config.yaml
spec_augment: false
win_length: 512
targets: ["voice"]
arch: "mlp_mixer"
hidden_act: "squared_relu"
num_experts: 32
optimizer: "soap"
precondition_frequency: 10
epochs: 105.2
warmup_steps: 420
adamw_weight_decay_other_params: 0.01
Rows from block 3 of a small sound classifier, named by matrix and row number. Rows with one number within an expert belong to one neuron, the router's apart. Each number is 200 + 20 x the weight over its row's rms, rounded and kept within 0 to 999. All counts start at 0.
Before each expert's rows are labels from the 100 clips, of 14976, where the router gives the expert most weight on average: "strongest on" is what is common among them. Only what is clearly more common there than usual is listed. The data: short read English sentences (LibriTTS-R).
# router: router (model.blocks.3.mlp.router.weight, 32x128, trained with AdamW), inputs 64-127
# up: expert up (model.blocks.3.mlp.up, 32x256x128), inputs 64-127
# down: expert down (model.blocks.3.mlp.down, 32x128x256, transposed), outputs 64-127

# expert 4
strongest on: voice: male
router.4,212,193,205,190,190,193,157,182,194,226,181,204,209,174,177,184,208,224,222,163,228,192,179,187,206,205,214,176,182,214,185,194,201,196,186,205,183,193,217,209,188,172,212,213,219,221,196,192,228,228,186,243,182,223,187,188,158,211,188,201,209,157,211,202
up.0,206,223,199,228,199,210,176,177,194,181,232,204,164,174,223,225,198,163,180,189,190,184,227,212,204,187,226,202,182,211,228,181,238,161,205,199,227,217,200,208,173,206,222,192,225,215,200,171,171,202,202,221,203,225,195,208,203,215,190,198,199,204,238,195
down.0,233,191,223,178,185,242,199,189,170,199,195,185,210,177,179,206,188,249,217,221,201,206,197,190,187,187,197,201,207,235,201,209,233,183,231,185,223,180,197,167,195,209,182,164,180,172,224,198,212,191,226,186,147,196,176,220,201,183,165,207,210,219,209,195
up.1,158,204,190,210,193,173,193,188,196,189,165,196,236,190,167,192,213,167,211,186,222,189,196,169,198,209,124,193,199,212,213,183,207,186,200,200,200,211,208,190,209,231,188,186,212,190,218,214,215,209,169,192,204,196,205,207,181,179,212,199,221,196,231,200
down.1,180,160,194,188,194,220,188,226,211,200,206,221,227,189,195,174,198,218,201,192,241,239,183,198,227,222,189,170,200,185,191,190,259,220,209,192,182,212,184,214,186,219,176,217,192,211,182,197,217,196,187,191,181,167,200,183,168,192,230,215,177,181,212,169
up.2,188,218,182,216,226,230,219,211,185,191,208,190,154,211,206,185,205,192,217,206,197,193,203,221,207,197,168,210,210,233,216,177,229,210,194,223,186,192,200,171,240,232,173,194,172,180,207,217,197,176,212,147,159,178,184,205,194,188,211,214,222,186,190,188
down.2,196,214,197,195,206,202,219,186,213,200,165,220,213,198,210,168,191,205,183,204,213,191,188,195,203,243,179,204,204,182,210,176,195,196,250,216,213,209,198,209,209,198,195,193,212,220,176,158,208,210,171,231,213,187,214,233,176,217,212,199,199,228,213,158
up.3,204,211,189,198,166,231,224,194,188,186,209,186,229,190,187,223,208,198,159,161,188,186,196,237,198,212,184,202,187,202,194,224,194,166,216,223,184,174,208,188,196,212,211,227,183,191,213,201,192,163,188,205,191,176,199,195,209,220,213,211,190,195,204,217
down.3,250,240,217,194,197,241,172,207,191,194,193,186,231,190,210,222,267,182,215,190,192,198,199,181,190,205,164,203,236,186,197,169,198,204,220,198,181,222,175,211,198,209,183,192,241,187,184,174,191,188,196,211,174,212,178,181,189,199,191,212,194,184,190,199
up.4,187,175,185,195,225,201,202,187,212,216,202,207,209,219,185,198,171,190,181,184,195,198,189,186,221,194,192,211,174,181,218,216,202,213,227,188,202,160,217,231,170,226,213,201,182,200,176,235,166,183,199,233,218,169,184,211,192,273,167,182,174,208,199,212
down.4,226,205,164,222,190,260,219,190,197,197,182,173,192,218,218,182,240,237,196,179,142,204,226,213,195,199,190,204,206,218,192,200,140,218,221,211,199,198,200,187,204,178,183,156,195,218,210,217,200,175,190,189,185,214,193,193,201,193,237,173,237,218,203,227

# expert 17
strongest on: voice: male
router.17,176,215,189,198,188,156,160,194,209,210,172,206,214,189,176,183,179,223,232,177,221,172,210,218,215,221,225,194,203,177,186,197,197,195,164,231,207,212,208,198,159,210,189,210,207,173,206,175,199,207,180,198,194,223,222,191,164,209,193,139,193,201,177,162
up.0,239,214,185,227,231,159,205,191,201,187,203,204,206,186,208,190,176,153,197,183,217,190,213,182,204,191,215,185,223,207,201,212,243,204,168,197,186,216,192,241,184,204,175,198,200,201,195,210,196,188,191,165,242,208,202,206,167,186,204,220,230,216,217,177
down.0,188,198,203,166,188,196,201,198,183,199,195,192,230,173,203,199,197,276,198,208,179,222,209,210,210,215,221,209,195,210,197,164,180,169,217,193,175,209,205,180,183,214,194,200,211,192,194,211,173,208,198,177,221,200,209,198,209,194,154,224,207,210,169,229
up.1,179,210,213,184,182,210,188,219,202,177,197,223,216,197,209,190,198,236,221,212,137,208,199,192,192,195,168,193,215,221,197,194,253,206,208,213,203,181,185,178,203,188,178,215,160,220,188,193,192,218,222,173,231,198,188,207,223,188,199,187,192,182,224,213
down.1,232,159,179,211,201,146,199,216,166,221,226,200,213,202,187,214,191,176,211,195,247,217,188,193,201,190,199,179,203,201,213,184,135,222,190,191,184,213,205,194,189,204,220,182,217,187,197,149,205,219,199,195,215,184,214,188,193,226,186,213,209,210,210,209
up.2,164,150,212,181,219,189,186,183,201,208,189,212,180,168,212,188,194,214,205,201,240,156,191,198,193,186,207,224,197,199,197,195,220,165,209,197,193,185,201,234,197,201,174,184,202,216,210,216,214,218,226,204,221,197,178,201,204,200,213,175,222,211,193,171
down.2,209,187,190,226,199,207,194,199,214,194,205,188,184,207,202,180,205,179,173,206,180,210,189,213,193,184,209,183,288,171,191,196,203,242,214,189,196,195,219,250,183,207,203,226,243,197,184,205,207,203,180,159,197,182,191,191,194,196,225,174,166,173,231,186
up.3,209,206,195,210,156,188,193,191,203,192,211,204,225,166,207,227,225,215,208,181,212,235,217,211,188,231,218,191,244,200,207,205,189,194,172,197,179,192,179,211,200,195,219,216,194,170,225,206,202,202,174,177,177,214,209,210,211,228,200,198,195,184,235,204
down.3,194,248,188,192,219,252,188,195,221,179,195,196,205,222,189,211,173,164,186,173,228,186,211,173,217,210,179,189,162,228,199,259,180,190,221,204,219,236,209,174,213,194,208,176,196,196,215,190,202,172,187,229,214,196,223,183,200,203,196,156,198,216,227,182
up.4,206,227,187,209,198,171,209,193,195,211,228,195,190,173,198,183,191,192,195,222,241,193,230,202,176,235,214,203,205,182,217,188,171,208,203,175,195,177,198,207,192,209,183,203,176,213,229,167,206,192,204,198,199,197,191,193,198,255,208,208,186,194,181,186
down.4,216,216,191,183,184,180,189,202,177,196,240,184,216,195,202,161,211,140,200,172,186,193,222,192,211,184,159,212,259,192,206,224,203,196,200,202,215,197,182,161,201,201,192,185,230,192,231,210,210,250,184,177,173,207,195,163,216,185,196,194,209,202,205,196

# expert 1
strongest on: voice: male
router.1,175,213,173,198,184,192,205,195,209,198,186,197,223,183,185,150,191,211,204,175,238,193,181,182,187,190,192,184,224,193,188,193,193,192,208,219,222,178,168,233,214,198,217,161,219,202,203,215,210,211,197,207,202,216,213,181,156,210,182,178,181,191,160,218
up.0,195,212,200,214,199,164,203,212,176,195,200,188,200,201,209,204,205,238,200,227,220,206,234,188,173,181,211,212,160,145,178,200,222,202,180,203,193,200,197,218,243,205,209,188,229,209,165,221,217,243,226,228,169,202,205,224,184,179,165,202,169,189,189,215
down.0,199,189,178,196,223,233,175,202,183,214,170,214,153,205,200,237,191,207,195,206,197,219,202,216,223,210,177,185,169,217,200,217,182,258,197,202,185,191,179,205,215,206,174,191,186,204,214,172,170,207,170,231,177,208,217,236,197,216,225,215,211,237,166,196
up.1,219,207,193,220,232,197,229,179,221,209,196,206,176,231,209,175,206,195,222,116,193,208,181,184,209,218,226,207,192,201,185,230,220,204,248,188,204,211,182,232,185,220,203,165,209,209,205,217,173,204,199,194,207,201,198,192,198,190,199,198,215,213,166,190
down.1,202,192,185,197,211,226,221,184,127,197,194,219,188,196,180,193,223,199,195,236,187,203,205,218,200,201,172,175,202,179,199,219,185,213,209,195,230,235,190,181,199,216,216,213,201,221,203,196,218,185,190,232,204,195,178,190,206,204,185,169,224,204,214,201
up.2,211,212,205,210,199,181,195,209,210,184,204,177,191,193,191,190,200,150,210,173,154,201,210,197,174,200,179,206,198,208,210,235,241,196,221,178,202,201,186,193,174,208,192,187,217,226,230,223,181,179,216,192,219,185,208,175,212,204,220,223,187,195,212,205
down.2,205,207,217,227,191,219,199,188,225,206,194,219,200,231,205,176,211,201,167,163,190,202,215,216,193,193,188,211,225,214,213,222,131,205,223,205,176,200,229,229,207,188,194,165,227,202,179,210,212,210,195,196,176,212,171,174,192,184,188,201,167,213,201,216
up.3,211,155,233,228,219,226,192,210,190,193,188,246,209,201,190,203,216,173,196,158,209,170,199,219,179,220,178,199,188,243,162,197,221,245,191,189,182,234,231,212,212,185,200,217,232,156,192,224,179,154,191,200,189,215,213,186,224,172,207,171,190,174,202,194
down.3,205,190,155,213,204,211,201,223,220,212,216,208,199,204,193,185,186,191,183,199,170,207,206,220,180,227,228,193,217,181,192,184,213,180,188,188,180,180,205,204,227,211,217,192,162,180,156,208,217,195,215,189,245,168,191,193,208,227,209,147,212,234,199,185
up.4,258,202,199,224,167,193,205,213,226,203,192,193,231,187,170,204,221,193,202,210,230,189,197,188,187,216,204,193,221,189,207,215,191,189,207,213,175,222,208,231,201,195,217,233,186,198,232,215,205,232,231,169,186,189,201,190,204,191,220,225,142,198,235,173
down.4,160,182,225,224,228,199,219,217,184,230,178,218,189,212,203,217,212,256,171,173,186,229,230,197,211,210,193,221,147,226,173,170,170,233,175,191,225,229,194,200,198,196,214,184,221,181,171,198,219,200,202,160,188,226,220,187,230,216,198,175,200,204,216,201

# expert 7
strongest on: voice: male
router.7,176,154,227,210,165,211,213,192,172,208,219,220,215,206,230,168,181,233,202,179,193,245,175,203,196,219,212,204,240,174,193,165,196,220,176,199,231,193,223,185,214,216,232,231,181,201,252,191,201,198,195,194,215,219,232,188,175,192,180,188,210,210,216,222
up.0,234,173,196,201,188,237,184,196,185,184,220,178,163,202,196,213,215,157,161,187,217,159,210,243,218,214,185,203,195,201,205,197,153,202,200,185,210,197,206,186,193,201,182,185,201,185,205,190,191,198,239,181,230,185,181,138,191,208,201,219,204,229,212,177
down.0,131,200,206,220,189,249,183,229,224,216,193,189,182,198,182,218,206,202,194,215,216,227,189,184,196,205,206,196,197,179,193,169,219,221,193,201,198,184,185,193,232,229,202,200,213,193,187,233,186,202,229,208,156,161,221,206,197,187,170,234,192,201,190,185
up.1,223,210,226,227,188,208,179,192,213,199,185,214,191,200,207,206,215,212,218,195,204,207,220,194,223,181,216,183,218,166,209,198,80,191,186,184,195,209,174,203,208,202,179,186,192,205,195,218,187,211,192,192,213,231,202,173,222,201,203,211,194,198,203,180
down.1,163,179,202,230,200,209,193,206,185,183,175,202,205,196,187,156,202,198,217,180,177,210,218,176,210,186,183,215,236,199,183,184,195,219,178,194,218,188,185,179,200,198,224,202,165,176,234,229,200,183,186,223,250,215,180,211,198,198,210,182,190,191,205,233
up.2,241,217,243,198,191,169,174,200,177,204,207,211,222,217,212,202,202,188,176,196,201,222,212,189,190,199,222,230,201,187,186,195,125,197,195,190,187,177,200,182,199,194,228,218,171,190,169,217,214,200,208,195,178,206,179,182,198,174,213,193,203,206,178,164
down.2,200,190,188,217,214,207,194,189,177,216,161,211,162,196,179,222,192,162,204,174,219,196,212,219,181,222,216,198,206,170,197,177,179,199,205,200,198,184,196,208,202,213,198,224,200,221,245,191,191,180,168,198,198,225,200,193,183,190,239,144,217,196,216,179
up.3,234,151,245,174,170,201,194,193,176,212,212,194,240,203,211,187,181,210,192,198,167,212,237,178,193,193,183,186,215,181,184,229,89,186,180,210,218,199,185,208,203,192,200,211,211,190,204,198,199,187,206,183,190,210,202,212,196,190,202,209,197,208,212,199
down.3,159,178,219,223,199,231,206,194,195,214,169,194,169,190,192,143,219,183,207,207,179,180,199,184,190,220,211,218,225,214,190,177,199,191,167,198,206,205,224,211,207,204,186,201,204,202,188,181,216,185,197,194,242,214,184,199,227,210,171,206,168,194,227,185
up.4,220,148,195,210,155,169,213,212,173,193,209,213,184,206,212,190,188,198,189,216,158,209,167,189,202,218,182,188,254,220,180,174,222,188,223,244,198,185,182,195,218,169,209,196,183,219,210,195,203,181,185,200,162,211,199,193,210,196,207,211,183,203,208,193
down.4,196,208,180,235,212,207,198,195,196,205,172,205,190,212,189,241,182,149,206,172,170,197,213,204,220,191,168,197,174,194,195,181,232,186,182,210,205,224,193,156,180,231,196,198,170,210,161,228,200,192,199,230,204,174,242,242,191,188,189,209,219,202,180,212

# expert 13
strongest on: voice: male
router.13,190,175,176,205,213,217,163,201,210,214,166,191,219,183,182,192,208,212,214,165,231,183,210,211,207,196,210,208,208,204,188,195,198,186,199,174,188,203,166,172,205,188,204,227,216,179,220,227,236,188,169,231,202,206,186,202,173,218,160,194,198,204,199,203
up.0,189,225,209,205,212,209,199,207,196,192,219,175,192,207,190,189,192,213,207,150,203,192,192,178,202,193,221,208,168,193,212,211,219,196,200,176,197,203,190,183,200,202,209,193,191,207,225,211,232,189,169,187,199,190,190,218,185,225,169,161,200,219,190,185
down.0,195,208,207,175,205,188,193,193,185,208,201,211,217,190,213,203,173,234,172,172,173,197,193,192,201,195,199,199,173,198,209,184,170,183,192,193,195,208,197,199,208,193,223,222,171,187,183,219,166,191,170,213,203,179,218,218,225,189,213,232,183,223,213,210
up.1,199,235,156,201,202,208,169,205,192,190,226,205,170,192,227,191,222,234,179,163,196,229,211,180,220,201,185,191,193,206,179,199,213,200,206,213,169,190,227,234,214,187,212,186,191,213,194,194,190,200,189,203,198,191,179,212,230,196,180,232,194,193,257,184
down.1,216,184,191,200,202,202,206,188,186,204,226,213,205,191,228,228,183,241,176,206,202,195,191,223,192,210,223,195,185,183,235,203,138,216,215,213,210,226,185,163,189,215,230,199,167,226,241,202,196,229,218,196,216,204,190,172,189,193,191,185,235,195,181,202
up.2,176,200,201,218,189,201,195,217,204,192,203,202,211,178,218,201,196,209,216,209,201,179,179,167,217,191,170,192,236,188,158,196,258,203,189,202,215,182,214,207,206,227,187,175,221,170,227,167,215,194,208,233,189,214,214,190,193,221,182,223,178,158,190,206
down.2,220,224,207,194,194,179,180,216,207,205,168,222,176,190,206,185,217,153,207,208,179,192,183,227,172,194,169,210,156,208,163,252,207,187,204,185,208,207,203,250,186,234,209,189,175,219,208,218,199,198,180,191,210,201,183,240,227,195,201,232,165,188,190,215
up.3,226,247,176,181,198,190,204,206,223,213,180,200,196,213,201,216,259,206,239,222,249,175,212,191,205,166,199,186,189,220,220,202,204,203,221,210,203,176,210,212,192,186,179,204,188,212,198,216,193,203,209,209,223,149,193,233,205,220,207,197,187,215,208,194
down.3,196,199,169,205,199,165,183,185,180,207,205,168,178,175,207,162,223,270,194,179,169,201,194,178,191,225,197,195,233,198,187,188,207,237,189,208,220,203,221,193,230,208,230,191,207,193,188,163,192,217,189,222,245,215,205,205,212,179,207,214,195,197,204,181
up.4,205,208,180,199,248,175,214,194,212,204,200,176,239,201,197,200,201,227,211,181,198,199,197,206,187,191,191,210,210,215,212,180,203,194,202,206,205,191,195,200,199,203,209,197,211,228,216,206,202,196,194,249,195,201,207,183,192,199,191,210,204,220,183,203
down.4,151,205,183,200,188,216,199,212,198,201,206,220,199,177,210,196,186,251,189,267,200,207,190,196,200,196,182,216,197,187,182,194,166,177,227,192,194,190,207,227,202,219,208,201,204,203,168,193,165,201,181,169,208,192,194,218,195,178,213,201,194,194,216,196

# expert 2
strongest on: voice: female
router.2,178,206,215,204,198,220,172,154,188,194,184,193,222,200,183,205,167,173,220,189,212,191,238,169,176,206,225,226,247,192,206,175,187,222,173,183,195,183,183,193,201,167,220,205,215,229,219,220,202,187,222,204,201,207,211,235,155,198,184,191,193,189,173,196
up.0,137,207,218,198,204,233,216,191,200,188,199,203,209,193,192,244,189,186,243,214,244,198,203,197,185,210,161,183,193,207,179,203,202,180,173,196,190,148,199,192,186,210,193,201,191,217,212,171,204,179,207,181,233,205,191,203,195,179,234,200,200,205,213,224
down.0,167,192,196,224,203,203,200,204,191,205,193,177,194,197,207,177,193,208,184,178,163,228,186,168,207,210,221,209,199,225,213,198,250,169,193,199,205,229,193,247,224,185,211,225,212,190,192,174,202,196,202,173,216,221,206,164,175,183,192,152,166,203,214,218
up.1,215,215,214,200,198,195,200,186,200,226,192,190,183,208,206,188,212,192,196,236,224,196,214,227,192,231,194,205,208,166,197,189,212,200,185,168,200,194,198,204,215,189,189,218,214,180,193,207,210,202,213,161,191,247,165,167,209,175,204,213,200,202,210,194
down.1,213,162,184,196,219,198,181,233,182,200,194,164,204,216,203,191,220,211,221,198,171,170,214,222,215,216,222,212,180,212,197,215,188,177,186,200,192,207,208,220,213,203,207,213,200,194,196,190,198,216,201,218,196,192,197,191,177,184,188,189,191,192,199,206
up.2,229,164,143,207,242,203,184,184,183,202,169,213,203,204,180,202,225,175,206,208,149,182,196,188,162,197,185,233,165,186,201,201,168,205,183,214,192,231,206,213,222,201,195,179,212,228,196,196,203,176,176,165,183,188,177,210,197,189,190,200,163,201,232,163
down.2,244,210,242,222,173,167,194,188,186,194,223,192,165,162,183,206,176,199,190,198,230,197,181,205,225,192,230,191,219,223,179,215,216,181,202,184,203,167,183,202,214,199,247,211,175,189,186,195,199,194,155,146,187,190,186,218,205,187,192,212,216,225,198,209
up.3,182,202,202,215,211,208,208,172,179,190,192,162,172,162,217,184,170,198,194,170,180,166,186,205,220,188,234,218,216,203,197,220,168,231,195,197,220,196,182,230,234,230,191,223,187,205,228,199,200,214,198,166,206,191,221,190,175,200,225,211,206,227,172,201
down.3,226,236,173,171,157,214,184,206,241,181,219,186,210,195,192,240,203,193,192,226,177,137,200,206,202,210,139,189,234,168,213,229,217,207,199,172,208,189,197,194,181,202,202,211,188,182,191,215,179,215,197,214,223,209,196,231,217,206,172,217,187,205,173,218
up.4,199,193,227,184,194,196,222,232,190,177,207,207,212,234,197,190,154,176,181,208,226,234,169,213,213,182,194,171,232,196,181,217,191,166,220,189,209,193,212,180,192,182,176,192,177,212,203,155,206,186,216,232,200,187,205,193,215,202,142,172,200,222,210,203
down.4,195,194,175,218,210,213,174,224,221,200,191,192,207,207,211,226,277,228,200,210,176,187,216,194,205,211,257,209,197,175,195,185,170,197,205,210,201,206,202,174,195,205,200,168,200,190,181,210,167,213,175,194,206,187,200,188,207,177,233,210,188,165,220,197

# expert 30
strongest on: voice: female
router.30,222,202,193,192,185,195,192,187,181,231,196,223,194,216,229,192,172,211,233,167,229,177,202,192,189,222,228,209,195,223,178,192,190,210,220,210,214,182,210,205,222,196,186,181,211,217,185,242,205,214,195,229,230,217,186,247,181,197,154,181,235,189,208,198
up.0,203,131,155,172,193,209,225,181,220,194,203,196,169,215,191,188,168,208,211,197,199,196,211,213,190,172,170,188,240,190,219,194,228,179,191,223,208,181,212,197,201,187,214,179,194,201,186,191,198,188,218,213,215,206,207,221,203,200,210,210,212,214,185,211
down.0,227,227,229,213,182,204,198,155,198,182,211,212,228,219,210,152,227,219,187,214,221,186,202,178,218,212,164,220,168,188,196,231,233,202,189,185,190,229,178,173,225,165,166,226,241,209,183,223,199,223,200,177,178,195,178,212,190,187,218,208,213,209,216,227
up.1,202,211,179,185,210,214,194,161,213,136,169,179,182,191,221,244,204,209,183,214,225,225,229,219,182,193,198,253,185,221,185,208,214,191,189,218,204,172,234,209,175,194,189,204,213,179,199,197,197,205,207,199,213,236,206,207,176,172,223,195,152,204,179,205
down.1,219,163,221,175,214,187,229,201,199,210,244,179,189,224,231,206,203,205,221,211,232,192,199,172,204,219,223,209,175,217,201,190,254,215,193,225,198,218,192,221,185,207,210,203,208,206,246,186,213,227,179,209,224,177,205,185,205,179,195,205,184,190,185,201
up.2,196,199,199,225,216,223,218,209,202,169,193,175,216,207,189,191,191,189,250,180,180,213,194,190,234,189,222,204,180,189,176,221,205,229,216,235,187,214,202,176,187,207,207,182,222,192,176,211,183,213,211,148,173,150,176,211,209,246,201,208,213,191,198,216
down.2,208,182,195,190,192,204,201,208,155,190,187,189,220,175,217,235,185,220,208,212,227,181,174,191,215,151,188,179,183,179,222,179,174,209,197,199,192,180,201,196,160,179,196,195,190,197,222,219,213,201,210,176,181,193,211,251,203,191,184,190,199,173,204,208
up.3,201,161,212,195,199,191,196,231,185,197,191,190,209,209,191,164,199,180,200,156,214,169,211,226,199,202,233,189,207,201,219,153,213,199,178,214,212,190,206,185,221,202,200,210,176,208,207,193,192,169,188,210,159,243,198,198,204,169,190,175,203,229,252,190
down.3,174,228,210,213,182,201,207,228,171,203,199,223,206,192,212,152,209,188,199,173,215,196,185,183,218,195,192,186,223,234,195,257,185,176,171,212,177,216,201,230,199,211,210,173,176,192,184,195,184,172,210,193,208,197,219,230,207,197,226,153,206,185,192,197
up.4,183,187,199,218,204,206,175,197,178,201,201,167,190,201,199,212,217,182,177,198,184,221,207,182,217,215,207,186,181,181,223,224,194,195,170,209,192,216,209,208,185,250,213,196,217,196,198,195,225,199,200,206,182,219,178,186,174,180,209,205,161,180,179,191
down.4,215,192,201,188,211,194,176,188,221,223,236,201,206,213,189,203,208,258,197,207,209,170,188,215,243,203,167,233,174,219,198,215,217,177,231,202,192,176,198,228,199,197,184,195,208,210,234,207,191,176,206,193,194,201,209,217,187,183,195,202,196,189,229,180

# expert 27
strongest on: voice: female
router.27,211,175,177,201,167,188,191,216,165,221,208,177,190,168,184,187,180,195,224,163,231,177,188,199,184,222,226,182,179,212,174,184,193,183,208,199,200,183,181,205,188,166,223,185,196,228,208,226,197,184,179,220,179,195,185,227,177,208,160,193,195,178,181,207
up.0,238,214,199,201,217,165,211,155,201,213,217,201,256,223,199,232,199,208,182,221,159,220,220,152,190,203,226,167,245,198,184,196,233,196,189,186,195,185,183,211,194,198,173,199,167,184,191,198,176,182,185,187,220,203,242,192,192,213,173,231,218,201,196,200
down.0,175,189,210,202,188,168,216,210,185,211,208,222,164,213,215,236,178,207,200,210,206,190,202,235,233,211,213,206,182,175,210,206,181,198,190,192,168,189,201,146,211,226,252,230,213,204,226,229,209,194,198,185,192,205,188,210,216,196,204,216,178,179,210,163
up.1,260,201,202,185,194,194,201,211,207,213,208,221,226,187,178,218,200,235,211,205,240,195,170,210,196,234,213,195,193,222,195,179,207,216,197,209,194,167,192,228,208,210,188,207,176,184,205,181,190,182,184,223,176,174,189,168,210,203,230,208,213,200,155,217
down.1,190,148,187,210,221,209,197,205,205,197,185,175,178,212,177,167,228,192,188,223,160,218,205,188,198,207,225,174,223,183,221,199,194,230,187,198,218,231,234,226,210,204,202,184,220,194,183,201,190,198,202,178,183,210,193,232,184,190,196,182,200,201,172,202
up.2,186,211,213,222,203,201,186,174,185,210,202,169,153,185,198,190,237,199,221,207,185,195,245,223,195,178,193,196,184,168,261,185,199,212,173,171,195,207,223,183,202,171,193,183,195,177,206,177,209,204,233,201,191,231,188,180,184,212,228,192,203,197,199,184
down.2,153,204,187,185,209,252,228,218,149,204,204,177,198,158,192,206,186,190,192,201,232,209,190,208,201,188,211,201,236,194,191,179,160,171,175,218,191,208,218,209,176,238,186,187,189,216,222,205,226,214,198,190,205,186,208,207,205,204,199,233,202,198,260,192
up.3,168,179,225,198,193,175,181,186,187,193,207,194,176,183,195,218,181,191,209,239,232,195,208,195,198,208,192,202,207,195,254,198,172,178,219,206,219,180,203,187,194,186,176,190,179,158,178,192,227,196,210,216,208,170,190,226,231,196,216,218,216,201,180,186
down.3,215,210,176,181,217,233,188,208,166,211,198,188,217,205,201,151,208,182,212,228,186,198,214,231,201,197,209,192,214,218,220,199,190,171,208,184,178,205,191,169,228,201,172,186,184,209,241,195,171,211,205,208,207,194,202,206,187,200,207,171,213,163,198,199
up.4,196,199,199,146,211,220,228,210,219,196,194,208,190,175,206,220,177,157,184,202,182,197,191,199,216,208,212,200,202,197,196,208,206,228,196,214,208,207,212,222,209,201,201,205,214,181,188,221,192,203,248,235,175,215,165,206,212,178,202,197,231,208,234,172
down.4,214,194,157,218,199,187,212,205,219,217,172,173,232,189,197,155,196,251,187,216,194,196,196,189,222,196,225,201,239,218,183,206,225,201,188,194,182,219,218,274,204,205,222,205,192,194,189,226,206,205,193,181,218,188,227,157,211,206,189,185,206,192,188,200